Rows from block 1 of the decoder of a small image autoencoder, named by matrix and row number. Rows with one number belong to one channel. Each number is 128 + 32 x the weight over its row's rms, rounded and kept within 0 to 255. All counts start at 0. Numbers have three digits each.
Before each channel's rows are labels from the 100 images, of 14848, where the channel reaches its highest value: "patch colour" is the nearest of a few named colours to the mean colour under the peak. Only what is clearly more common there than usual is listed. The data: telescope images of galaxies (Galaxy Zoo DECaLS).
# convs0: first 3x3 conv (decoder.mid.1.convs.0.weight, 128x128x3x3, each kernel summed), inputs 0-63
# convs1: second 3x3 conv (decoder.mid.1.convs.1.weight, 128x128x3x3, transposed, each kernel summed), outputs 0-63

patch colour: grey
convs0.125:186086203174075188113126117067131131126204169152106151122120109105103122101046173087120152110127157136166177074144090133102150100104160081124085141174164072144137094149111107156070139137112064
convs1.125:136081111080113099141133130146142157138089098132119116174124087150043146119117123084000076127154103104128157097166146129120167124124116108136122086149103121077067080080094141084119152129145109

patch colour: grey
convs0.84:103135140125129140158187104093140111124116136135097088082162073122154123144066134155140186127149147145114145105123109062114177107121178173159081186089133050099121160053138130135097144081094125
convs1.84:150128136111096096122132125155138158129111160094117212161112142163106113142136150124076129128133104118107163156093110187131151122122112125118112072147090215191162072118117118135124147153158113

patch colour: grey
convs0.103:082147117084086087117131127157134114178030166121070129143132128111111133099135127059125107128111063116085206124130129137143126118123087100135125093116023165134162126123115124084073034102192119
convs1.103:188057113197115185130131128045131119126150126139165146053118140155129151177132112134108111129129141115163063161127125068118119122124127118126129078154182089118139138174058128180128107117125139

patch colour: grey; brown
convs0.58:108168150143140162131133116082092120148150169145128142088128093133169109160161143135171150114152128105174103078151105100098104107128189132123082105145155090146129177114086117174061116129093165
convs1.58:097146146051141059131131130218179174115118072140157110203119120150058119051146138145119089128142134157096190106130131170122156127125074121128128110148089172140100136081130130110135145150141110

patch colour: grey
convs0.123:087113126101139135142120127149107136079165078116165154140089114141109114110062084194121105126113039112141130139163096056097133110108113079131091087189128140115150131088121133165097088142136090
convs1.123:143132089181127182130132125032202125120114192131089141127125118135159141204142187102100157128123151161124032138130119217120153126126125123128125200081135114114083139168120127096125124126123137

patch colour: grey
convs0.53:152148084172088092151136114040061107111144142141077129092126152129091144174136153060110142115124120172101089117092145129115153094133153113148101125130125129179096132134132142091103103112101049
convs1.53:116129102033141097129135125214130093110123097186163116148120107109144143043125162204161139123138102132112175135205129164118077124123153127124135106081148153064130129136135126120159148107178102

patch colour: brown
convs0.110:095102147122136090132145090105149079140099096150167099161154118075127125113101124128103118086073109136094171129155112149097140120134132170160109155049194104053057172163079134115139115122176138
convs1.110:096165152035168099133129133136082122121135144140112048089111124109052089083125143186119114127130125065107122135123139196116096124123183110126118133095049124111172128125188133053140141189122132

patch colour: grey; brown
convs0.127:107086099134075116098089110117114141111099067079096123146105107089178107182103113138111212112068119131095029099160134136092151142117122121089153156182124137079124163081092110139146087088113114
convs1.127:114158172167133115123130131153179004125141136166172122099104133162076134078098097197156078118107122124122109156100124099124070150143120127117117110068133102130133075125153129157142142152128121

patch colour: grey
convs0.46:119027134148142150145089132098099169154152121131129127118095151089139124142120121224116131134121091055120086123134155136046119119135072128106127103082131134071099123069119096164142084129116085
convs1.46:074179172184127103132133122133144099115062141191153144114121170131178152099132125119197132127120119158098106115106131073134093132125190130125145133113106065109117075171124124127126111108150131

patch colour: grey; brown
convs0.94:038120126181156093106103123082117093126131085113123075125155092128097137054027138128137096118096077123142140172120109149096112148134126110119154151057137083117096077097081112121110080157139140
convs1.94:122123072099139138115112149068092070131122098124116086087109133114101084115140153122092094136108142108124093127122101142112115140131144117113130137134103081150096099177137118124116135153116135

patch colour: brown
convs0.77:102160134078108144110090104103031175175067114102133099089063178151132133113180097175179178106126079109071101089171117121124115131127172147101138139125149104090115176111177103130159205116130137
convs1.77:160113114160133151131131125170157110125143106144139136226119116115088121138132098179118131130139140106149191131067127098122123126122071110126104160135066075138182054114133129146106121134128140

patch colour: brown
convs0.101:117074197204105172096105087098168122102148121105094110146120144140051172123137188094105167084103121110146122098168088210116147139133103151112156133107125106165088136147168091146116166159170129
convs1.101:097074080135135138139131127102104125125131091103134145177116119140083110127096114131053124132142114094166120131126139110111133118115135107133132162143163110110040142156149134151136135139102119

patch colour: grey
convs0.93:103156111133115086092112134199132142111068166125121091155117152131092132103100173121164072139124139141137136126093112213114112136127089102115135121124086122170149182115104094092130119156144138
convs1.93:146076114136092165127127130118156142141142036121149105111120113162120137124105110138134159130123147139130082166177134022118196125125098129125121123166157126100091081115160127174118140103136143

patch colour: brown
convs0.10:143104145136128184127109101113123149170148113157153195110130135056066121192154154177108122094104157181069109117121125064113086129143176135130076123195175120116124149195092116161102141130107155
convs1.10:112128112166150091135132122125141060142161203107175002122133073216138121084151135156161109128140071125167102120091132221126149115115071120132099129100114072145170118107104130119149129167110144

patch colour: grey; brown
convs0.38:097158108066107089116107117167128108134076150116096130170126158124135069122069129116110070118114034141077212140145121107124123117131149095127132120126095203097132124148071121067111137082132162
convs1.38:160151121186128176131132124023146103130189142151132181073116114167158149166119114102159137128121162137170060137100123134123129133129112118124130128140114075157162178118093128128113139150146146

patch colour: brown; grey
convs0.106:142081097141103111074051179125170112115134120160105144165071107132146210127098130095113123176138120136097182188094144115108122093071112077062108090135107112132116122113119051133133129160114129
convs1.106:170118114138117126104107149127088117142135133081157113100124153149109093128092121139138135143130162140141112225136145115148181101101154111107095137103163160141086118153184103153090155113142172

patch colour: brown
convs0.92:100130162152127139098108087109143127139190124121078086171138123115092121152106179116094170090106079120121084132097130207117113127135114146125137184073136161134060165119119110163151161130207145
convs1.92:112166165133168151139130127064144096118094145142100148122129135166122130137146166148154121132140158162129131110160138146116119124121130104135112198169085084067012129129199134135103137120121144

patch colour: brown
convs0.124:049131104101125100112152111093107095159103137089093122191081114111115115135101108111127165116117152168148127085120137140083147108101104130119098162187128124147120173100172107125072066091123085
convs1.124:140104093151143102136132132202167065115161099116111105062123116117132133087131180148155103125123115081127146147084122113106120133129122126137096057070121136091119037133054138149146115164162108

patch colour: brown
convs0.47:159075137122104164106114109146147125133154097144193178152123076103124076153128106216195146120083094117134067132135129119065098103098027119132161092178151102103139084149144109082107100135157174
convs1.47:085169158128125082137140119169092142127183092131070150026117128119209135125125104119125075121128087083148102100101140127125146124118173124131127156118075093161172186069134131154103088136097126

patch colour: grey; brown
convs0.107:094171159124130141183113152120153129180156154069120102109144087153115098135111109134143182131151105144101124125125115098035133179137106069189142151138180135086082138093176157148061144125139207
convs1.107:100079171138126076140130143205141123115148141136085115170120101164100146110113135143135108123130116084133082214128126168067084161152094099136117098125130109125166102129077151135155149156156137

patch colour: grey; brown
convs0.41:061105078085169081144125125183105108084115090167136121145114087077137115119109118144113085126124144096143172142120103140123180143138152077135061056129168202094160109135109132083116045135098105
convs1.41:184118191178129178135137121094115137127083073117134134134126142203166133198109139122119140126130147106128112170175132126126153118119116118131134148105135079135054135094145130106111124123167137

patch colour: brown; grey
convs0.26:124172150148127166046049164115122212118147108191116153097080138118119153129130118134121091173154093130147085146126152151086071099101154059060108181116105123151150175162129052128147150157111099
convs1.26:138134151140116119132136122131139102172151159058117149164136094145117134120098134126155156116105179141099210183163113120149204130129119136132072114113167108136082125103132131126093168127200157

patch colour: grey; brown
convs0.117:147142150131158149067054178143168190145109144199113142142077118109120169156130115130108108182156136126108096160118143125110073082059139091070106129149113109123164154181122050116154144136118134
convs1.117:139124163149117132117123134153113102161156153061139182136127138131142119125087122133163156130119167129122199195160134132161196111111114127119070105120167121143113101124152116129073162129176152

patch colour: brown
convs0.113:105098206140146149109137101118085125081103139126125183124101183098152115121162178180105180117108107147108095085125113155100099092141144134102111155157081115127167152119188117145124145075135082
convs1.113:132133034089123120128128130161176122130093084128180166140118083132100117090118060057116058129140097083187162097081138127122134130129101116126147106151163117125060070157086130102166133170099114

patch colour: brown
convs0.69:119099130113155109102122116143097140119093126117155136102106176126168150142152057101097117115105156150133076112079099201125149147154107177106163119113073177117165213122082100135122066197139098
convs1.69:116187079104144140134127127082150149122157177150150156073125175111091103144138144159195189134128117129106210108173125021130111122119161116130129164144217023109140081140165129101159095085093126

patch colour: grey; brown
convs0.108:190127134096159132148111138079117133107148119161147069135123182119114141120155097214116113135135086121153071080142141170103198090109116064140117093092183151081135112111184135101174114159133148
convs1.108:133104126134144119131129128128136111129087140094077151245128094157161157197129179080166092129126160126077164148157124093140113125124127127127122154071085087149070130110102127171120124098150136