From a checkpoint of a small image autoencoder: 149.5 epochs.
Rows from block 2 of the decoder of a small image autoencoder, named by matrix and row number. Rows with one number belong to one channel. Each number is 128 + 24 x the weight over its row's rms, rounded and kept within 0 to 255. All counts start at 0. After the name is the row's rms in percent of the matrix's.
After each channel's rows are labels from the 100 images, of 14848, where the channel reaches its highest value: "responds to" is what is common among them; "colour at peak" is the nearest of a few named colours to the mean colour under the peak. Only what is clearly more common there than usual is listed. The data: telescope images of galaxies (Galaxy Zoo DECaLS). In brackets: how many of the 100, against the usual share in percent.
# convs0: first 3x3 conv (decoder.decb.0.0.convs.0.weight, 96x96x3x3, each kernel summed), inputs 0-95
# convs1: second 3x3 conv (decoder.decb.0.0.convs.1.weight, 96x96x3x3, transposed, each kernel summed), outputs 0-95

convs0.30 117 [113  66 136 156  90 114  76 123  98 126 147 126 129 116  67 107 152  63  87 100 117 145 141 133 116 147 117 151 117 132 120 142 133 101 129 113 143 124 140 163 152 160  97 105 206 121 108 116 149 103  93 129 121 129  74 101 133 128 146  96 119 115 114 125 125 137 166 154 120 128 129 112 134 115 119 104 131 129 139 144 121 141 130 147 123  80 122 115  92 130 104 145 104 159 144 137]
convs1.30 110 [117 165 155 138 132 134 113  98 127 121 100 136 146 145 143  97 125 208 130 133  99 109 145 137 122 116 117 114 139  98 120 100 131 129 145  96 126 135 117 111 178 122 138 112  75 152 161 135  87 144 127 126 160 126 146 139  93 128 122 124 115 130 135 147 114  78 116  80 132 146 126 169 132  89 178 153  88 167 126 141 100 141 111 115 151 175 119 135 170  99 134  99 136  91 136 132]
responds to: roundness: cigar-shaped (26 vs 8.1)
colour at peak: grey (80 vs 5.6)

convs0.52 087 [147 110 140 114 103 147 103 139 141 120 166 125 103 112 121 139  98 114 124  88 139  82 125 138 133 112 144 166 104 169 111 106 178 169 135 136  62 132 134  87 128  94 124 106 118 132 115 129 138  90 135 104 119 149 132 121 113 135 117 158 112  86 166  82 126 125 189  94 162 102 145 103 133 135 135 119 110  98 169 121 104 113 119 154 147 108 128 118 141 137 143 118 143 170  88 150]
convs1.52 085 [ 81 134 186 146 159  82 169 124 130 131  64 131 144 114 121 112 136 146 158 145 165 136 127 214 101 133 161 128 152 198 133 131  96 135 128 136 133 129 100 145 145 120 113 107 117 139 135 147 129 160 126 149 126 125 136 130 137 125 153 167 122 122 129 126 143 180 148 161 111 142 141 134 138 114 126 132 113 162 123 142 168 127 166 114  95 150 110 133 130 105 138 121 106 118 138 154]
responds to: shape: featured or disk (67 vs 30.5); edge-on disk: no (50 vs 24.7); spiral arms: yes (42 vs 18.8)
colour at peak: grey (60 vs 5.6); brown (32 vs 12.4)

convs0.76 106 [122 115  92 125 127  99 127 103 125 132 136 126 128 171 139 135 190 158 125  62 103  99 175  93 167 103 123  99 154 157  93 105  96 123 130 124 127 130 178 125 139 192 135 114 147  93 117 121 109 147 115 163 154 135 100 108 121 144  97 154 146 113 104 137  97 129 114  76 143  91 115 136 111 105 100 122 120 132 153 110 145 114 122 155 144 123 110 156 120 119 125 103 112 119 154 144]
convs1.76 107 [133 117 140 111 111 130 182 167 134 154 121 143 117 110 149 145 132 134 116 141 131 121 132 187  99 183 175 125 123 154 152 163 116 132 110 136  90 139 144  97 158 102  96 163 110 183 136 132  88  98 130  75 115 126 113 129 130 123 171 144 144 126 106 163 170 109 135 106  90 118 133  95 133 138 135 122 163 158 126 107 172 147 101 116 150 144 132 138 122 104 143 109 115  92 128 135]
responds to: edge-on disk: no (52 vs 24.7); spiral arms: yes (43 vs 18.8)
colour at peak: grey (50 vs 5.6); brown (42 vs 12.4)

convs0.40 097 [109 143 137 129 128 151 138 153 121 116 113 140  79 151 102 125 101  82 144 143 174 138  92 102 138 127 171 136 134 145 137 136 151 136 137  97 105 123 159 137 135 100 127 181 137  91 124 118 151 105 107 112 161 115 135 116  98 147  98  95 140  98  95 105 148 112 154  82 119 140  83 118 126 111 145 150 109  76 139 151  77 114 151 106 137 116  98 125  71  90 153 151 125 144 129 120]
convs1.40 120 [132  90 153 133 109 122 148 113 126 114 115 119 154 132 118 121 130 168 120 124 128  90 152 164 162 133 133 130 110 124 158 152 119 131  98 137 148 129  63 109 142 120  92  48 146 146 145 135 122 198 126 117 115 128 143 149 139 130 117 153 115 126 125 107  96 187 125 172 141  97 130 169  82  90 129 107  92 167 126 124 140 131 130 149 145 150 129 118 131 139 106 141 116 117 158 153]
responds to: shape: featured or disk (67 vs 30.5); edge-on disk: no (64 vs 24.7); spiral arms: yes (54 vs 18.8)
colour at peak: grey (55 vs 5.6); brown (29 vs 12.4)

convs0.17 063 [ 91  99 129 122  91 107 122  81 145 203 119 121 106 131 127 172 151 138 123 108 100 118 125 125 115 123 107 118 123 109 179 146 149 141 135 147 142 126 107 124 109 147 142 135 164 184 119  88  83 138 139 133 163 138 112 112 176 122 150 170 125 119  84 105  98 141 125 137 103  90  97 110 124 112 126 127 138 112 143 142 141 143 123 138  98 119 161 135 147 184 118  95 129 152 159 120]
convs1.17 096 [103 116 183 148 124 114 138 154 129 190 105 125 127 149 124 138 131 143 116 117 150 136 122 202 154 122 162 145 113 196 115 153 114 132  92 137 128 130 150 130 142 135 132 164  87  87 110 150 168 117 124 134 135 125 149 123 152 126 187 133 111 126 133 130 132 175 140 124 103 153 133 159 141 142 125 145 140 193 126 121 155 124 174 139 150 138 120 115 157 111 108 133  97 115 123 139]
responds to: edge-on disk: yes (29 vs 5.2)
colour at peak: grey (44 vs 5.6); pink (35 vs 0.5)

convs0.19 120 [155 130 164 103 113 156 128 127 187 109 173 131 112 137 153 154  62 123 126 109 123  95 100 132 129 101 146 152 130 138 125 102 131 216 131 102 101 104 130 122 121  55 113 115 151 104 129 116 125 131 188 128 141 145 136 128 120 106 121 119 147  99 131 120 114 127 125 113 130 108 146 108 130 134 111 139  84 112 147 106 137 113 139 119 125 139 113 117  99 130 121 108 186 143 103 152]
convs1.19 094 [ 85 152 195 132 152 108 150 107 129 158  60 135 140 135 113  81 130 160 128 147 144 135 139 197 107 134 178  95 111 170 149 128 127 128 117 167 143 169 114 155 139 138 134 143 118 157 135 153 135 144 126 119 124 130 124 168 123 125 164 156 101 128 159 154 157 195 128 118 138 147 143 143 138 118 126 121 143 134 131 134 149 155 147 159 116 122 140 132 139 134 136 124 102 116 139 164]
responds to: edge-on disk: no (51 vs 24.7); bar: no (30 vs 12.9)
colour at peak: grey (49 vs 5.6); pink (41 vs 0.5)

convs0.95 116 [151 102 119 120 128 109 142 102 145  79 115 123 151 135 133 138 202 135 106 119  86 115 106 121 120 139 151  90 133 115 137 127 132  91  93 123  95 133 123 116 132 206 147 154 195 138 115  92 111 121 145 122 161 132 115 128 122 114 131 117  76 107 102 154 118  88 144 125 128 139 146 111 124 110 132 128  94  93 121 160 138 149 127 133 169 101 123 138 118 134 102 134  91 176 131 142]
convs1.95 104 [130 161 126 113 147 139 128 157 130 125 130 146 153 129 106 153 128  88 113 115 127 161 144 108  89 144 125 150 175 137 100 109 133 128 161 121 102  99 167 105  83 146 153 182 159 100 168 134 168 157 128 187 134 127 133 121 130 128 162 138 166 129 143  88 174 119 146 127 127  99 126 119 160 123 115 132 135  74 127 106 103 123 179 106 109 104 119 140 124 139 132 171 128 148 101 150]
responds to: bar: no (31 vs 12.9)
colour at peak: grey (54 vs 5.6); brown (35 vs 12.4)

convs0.63 094 [162 132 117 127 148 102  97 103 140 138 115 130 131 136 131 115 212 149 126 107 157 168  90 154 137  74 115 127 115  95 144 114 122 105 119 112 114 131 114 142 113 217 107 125 137  98 119 110 128 126 150 106 144 134 141 118 168  94  84 122 109 143 151 150 138 144 101 139  93 126 120 172 109 137 151 123 109 134 139 137 150 138  88 133 161 116  93 110  95 127 130 120  98 137 132  96]
convs1.63 080 [126 119 145 128 130 106 179 164 127 127 145 155 158 135 148 144 132 160  81 135  97 107 184 161  94 165 145 108 161 180 119 128 125 134 144 132 133 113 167  80 127 134 132  95 164 199 130 142 130 172 126 117 130 125 130 147 132 130 141 138 143 124 106 143 139 160 125 105 168  86 135  70 121 122  90 126 139 133 124 101 139 122 148 116  90 126 133 136 125 125 146 156 107  93 123 143]
responds to: spiral arms: yes (41 vs 18.8)
colour at peak: grey (75 vs 5.6)

convs0.4 104 [151 118 151 144 162 129 130 130 117 138 144 107 113 118 141 139 146 112 125  89 106 146 118  66 162 133 157 115 146 141 117  91 123 131 112 132 139 134 150 145 162 144 128 138 143 134 124 133 147 103 111  93 118 116 115 157  73 121 128 106 125  96 136  93 115  81 177  50 149 166 120 110 147 116 120 158 107 136 169 145 131 138 152  84 124 143 113 121  52 106 129 150 113 129 116 122]
convs1.4 129 [148 153 132 118  59 126 150 167 128 115 133 149 125 134 144 118 128 149  88 129 104 113 129 140 119 118 114 160 167 153 142 141 158 133 142 138 132 118 102 104 101 137 160 101  83 146 142 138  77 131 129 161 147 123 143  84 122 129 117 150 131 127 123 115  98 187 173 151 109  87 122 147 133  87 152 129 104 136 123 143 132 147 190 159 159 124 124 131 168 116 118 170 113 171 125 134]
responds to: spiral arms: yes (40 vs 18.8)
colour at peak: brown (56 vs 12.4); grey (27 vs 5.6)

convs0.64 093 [155  81 125 156  69  93  92 120 124 138 122  76 122 152 126 144 181 129 111 100 138 139 102 116 126 111 106 124 146 134 112 125 150 104 130  88 117 112 152 146 128 184 152  92 160 106 144 118 144 123 125 151 135 113  89 110 134 113 104 115  89 126 131 117 100 110  98 146  92  92 128 121 117 125 165 131 100 153  91 111 182 134 154 135 156  84 117 125 127  96 155 127 104 123 105 142]
convs1.64 077 [ 94 161 139 103 162 129 111 139 131 158 123 131 138 119 151 127 133 139 108 109 112 134 157 149 121 169 207 104  90 141 144  92  88 131 149 124  77 136 167  91 133 138 128 147 140 147 124 136 142 160 128 131 110 127 120 175 132 125 201 126 163 125 127 142 176 140 104 138 168 101 139 108 121 154  96 131 130 182 127 109 130 135 116 128 138 119 128 123  99 126 132 151 128  80 137 114]
responds to: bar: no (34 vs 12.9)
colour at peak: brown (70 vs 12.4)