From a checkpoint of a small image autoencoder.
Data: trained on telescope images of galaxies (Galaxy Zoo DECaLS), 149.5 epochs.
Rows from block 4 of the encoder of a small image autoencoder, named by matrix and row number. Rows with one number belong to one channel. Each number is 128 + 24 x the weight over its row's rms, rounded and kept within 0 to 255. All counts start at 0.
After each channel's rows are labels from the 100 images, of 14848, where the channel reaches its highest value: "responds to" is what is common among them. Only what is clearly more common there than usual is listed. The data: telescope images of galaxies (Galaxy Zoo DECaLS). In brackets: how many of the 100, against the usual share in percent.
# convs0: first 3x3 conv (encoder.blocks.4.convs.0.weight, 80x80x3x3, standardized in use, each kernel summed), inputs 0-79
# convs1: second 3x3 conv (encoder.blocks.4.convs.1.weight, 80x80x3x3, standardized in use, transposed, each kernel summed), outputs 0-79

convs0.10 [ 85 154 125 154 151 146 119  96 153 116  73 153 129 102 112 120 132 128 112 115  96 151  93 169 142 130 134 131 124 134 178 165 132 116 157 147 146 144 104 123 156  43 155 103 129 138 127 147 137 129 121 163 151 135 119 107 144  93 128 159 130 140  95 124 105 125 129 134 170 146 107 132  95 119 167 165 137 132 135 151]
convs1.10 [ 88 141 143 102  67 117 128 130 157 122  83 139 146 133 150 127 132 186 165 145  86 101 133 138 130 144 146 133 126 134 133 169 153 100 183 123 119 109 126 140 149 147 146 153 145 117 144 147  95 153 142 106 116 136 135 110 114 157 155 113 182  86 126 128 135 114 128 135 107 125 116 100 185 142 136  77 117 131 130 115]
responds to: shape: featured or disk (61 vs 30.5); spiral arms: yes (41 vs 18.8)

convs0.40 [168 121 132 136 125 104 110 116 153 146 157 126 115 134 138 124  97 144 140 152 138 167 167 156 105 127 112  98 111 146 152 144 133 117 177 149 153 113 121  99 111 139 140 117 110 140 141 117 111 123  99 120 150 148 110 131 149 109 137 216 133 175 114 138 159 159 136 149 145 130 124 142 187 134 140 178 159 137 131 175]
convs1.40 [172 113 193 140 135 130 121 129 106 127 163 114 128 163 124 175 107 111 131 121 115 169 121 164 109 124 101 124 154 127 120  90  80 121 148 143 137 119 127 129 119 169 153  83 131 122 157 102  90 103 105 124 120 161  80 143 119 137 104 163 141 131 175 124 138 137 113 141 160 112 173 138 104 118 115 151 164 142 129 144]
responds to: edge-on disk: yes (27 vs 5.2)

convs0.30 [186 138 133 148 126 134 133 116 183 103 112 141 130 147 127 126 124 129 148 120 152 126 155 134 155 113 134  95 131 133 148 166 169 101 191 130 144 119 136 111 109  91 129 142 139 133 121  95 113 143 120 138 134 134 127 176 131 147 138 191 156 183 122 126 164 142 128 137 136 133 107 167 141 103 154 184 120 152 118 163]
convs1.30 [155 121 148 134 119 135 135 132 165  97  83 108 125 203 136 156 107 121 108  85 105 124 100 134 177 123  95 115 124 133 126  97 117 164 124 142 141 126 152 131 147 111 156  83 144 128 148 126 129 115 108 120 130 127 109 130 129 108 127 175 158 110 175 153 187 122  98 131 170 115 156 124  94 123 108 145 148 157 114 139]
responds to: bar: no (30 vs 12.9)

convs0.38 [ 92 133 149 147 139 130  96 110 140 117  91 127 137 124 133 131 130 133 125  98 119 127  76 159 161  87 132 134 159 126 154 128 151 115 190 153 114 146 140 125 133  77  86 115 112 118 141 156 124 107 100 166 121 144 118 128 122 126 132 148 116 137 127 125 135 142 119 146 168 166  96 147 126 100 134 174  88 147 147 204]
convs1.38 [ 61 138 110 102 119 106 119 100 129 129 142 136 106 135 115 138 107 178 157 200 149 128 177 114  90 117 140 142 166 146 147 123 140 108 157 129 149  81 132 102 135 116 127 131 127 114 166 136 111 154 140  87 152 106 116 139 136 108 122 152 152 106 128  95 126 131 134 128  84  91 129 148 176 143 147 146 123 140 132  99]
responds to: edge-on disk: no (52 vs 24.7); spiral arms: yes (42 vs 18.8)

convs0.17 [164 114 109 110 107 102 129 155 162 152 106 132 105 128 135 123 124 153 127 128  98 156 180 142 125 123  98 102 145 111 110 141 126 132 166 104 124 109 173 145 168 140 162 139 159 133 114 114  98 116 123 138  98 107 155 104 157 138 135 115 109 105 126  44  82 103 156 124 107 124 119 136 174 155 151 161 141 147 122 123]
convs1.17 [140 135 163 120 118 121 123 135 168 123 183 124 116 154 147 140 100 107 138 161 127 160 119 166 130 143 141 136 145 157 119  86  73 129  92 190 120 119  97 138 152 121 176 123 117 126 145 100 149 166 117  95 125 141 138 151 114 114 127  82 140 146 135 146 114 116 119 133 153 134 168  94 125 148 104 110 182 157 137 149]
responds to: shape: featured or disk (60 vs 30.5)

convs0.53 [166 122 125 131 116  97  95 112 145 137 155 120 127 142 122 127  95 148 130 140 138 157 160 154 104 117 105  81  99 144 142 152 132 134 175 171 140 124 107 101 112 137 147 133 124 163 129 132 125 124 121 109 140 150 119 136 147 102 121 210 125 181 131 132 160 156 129 136 146 134 121 157 178 143 140 181 152 152 148 168]
convs1.53 [173 112 181 145 138 130 114 126 113 134 176 105 127 157 131 163 132 116 128 128 130 164 121 154 103 129 106 124 148 128 114 101  93 117 161 134 129 119 125 118  98 170 148  77 126 137 156  98  91 113 101 115 122 154  68 151 130 135  91 164 127 139 173 122 142 132 116 141 149 120 165 145 107 126 123 167 164 170 130 148]
responds to: spiral arms: yes (43 vs 18.8)

convs0.62 [157 150 107 133 139 116 111 120 172 185  88 128 124  97 151 138 121 126 144 183 133 134 122 158 119 105 124 124 140 132 132 160 130 105 181 173 111 129 163 112 137  90 122 106 111 144 174 104 129 131 140 139 125 142 126 163 122 153 119 124 137 121 111 112 101 148 126 124  91 142 111 176 146 121 174 191 126 165 146 135]
convs1.62 [164 126 136 125 188 120 116 128  95 100 117 124 114 166  70 127 116 103 116  96 154 103 162 168 115 123 148 126 118 133 150 116 161 130  84 101 152  90 200 137 126 126 135 113 148 135 121  99 137 134 128  97 129 167 103 162 140 145 126  82 112 112 139 151 120 100 109 120 105 119 145 113 118 139  91 121 100 160 123 127]
responds to: shape: featured or disk (60 vs 30.5)

convs0.60 [102 126 123 111 142  74 142 153  97 115 112 123  73 124 125 138 127 124 132 188 172 127 175 131 129 129 138 111 167 131 130 153 135  96 175 108 158 158 134 112 124 137 129 122 101 133 150 147 139 128 123 189 143 118 124  97 134  79 129 163 116 146 115 137 131 158 103 115 143 137 125 148 161 118 160 175 144 128 141 172]
convs1.60 [151 119 173 106 129 111  98 109 157 104 133 122  83 143 138 168 120 131 113 141 121  87 160 146 138 132 142 145  81 136 152 107 108 133  94 101 132 121 147 151 132 102 104 134 123 122 136 101  99 129  89  69 150 112 109 206 139 141 142 103 112 125 169  94  77 110 120 127 150 129 140 110 114 115 152 122 109 144 120 112]
responds to: shape: featured or disk (60 vs 30.5); edge-on disk: no (52 vs 24.7); spiral arms: yes (43 vs 18.8)

convs0.57 [102 110 119 110 109  84 138 161  83 134 120 116 173 157 104 123 100 155 166 170 123 157 161 131 115 141 133 132 148 111 114 120 148 107 168  98 136 121  91 129 118 161 136 135 104 119 111 167  80 105 131 104 104 124 120 124 128 162 128 154  96 152  98 107  73 133 115  89 119 135 127 176 135 134 137 168 148 140 104 122]
convs1.57 [155 132 169 140 158 150 123 123 171 121 138 116 126 118 162 146 113  94 117 137 113 167 105 160 124 132 124 117 140 122 107 126  89 172 113 151 140 106 179 117 122 110 156 132 147 122 141  92 171 138 102 123 137 107 104 101 109  88 144 165 130 147 152 154 168 122 137 142 117 112 148 117 154 119 134 100 201 180 131 131]
responds to: spiral arms: yes (39 vs 18.8)

convs0.50 [182 142 135 133 129 137 113 112 168 111 150 127 116 131 136 125 118 117 132 126 138 125 135 150 143 121 118 117 118 132 131 175 133 138 183 114 125 127 125 106 100 127 131 134 143 162 143  92 111 135 132 134 127 123 128 137 134 150 139 210 121 168 115 157 167 142 126 149  78 150 105 170 181 119 124 196 162 162 133 153]
convs1.50 [151 116 168 125 138 128 112 112 151 107 214 100 124 115 140 175 117 117 137 128 179 140 116 136 157 151  97 130 137 124 107 110 108 133 126  96 144 130 171 118 134 140 118 104 129 149 152 117 136 152  84 126 139 144 122 135 122 108  99 194 155 100 160 137 176 104 103 114 132 120 160 111 155 146 121 114 162 152 125 130]
responds to: edge-on disk: no (50 vs 24.7)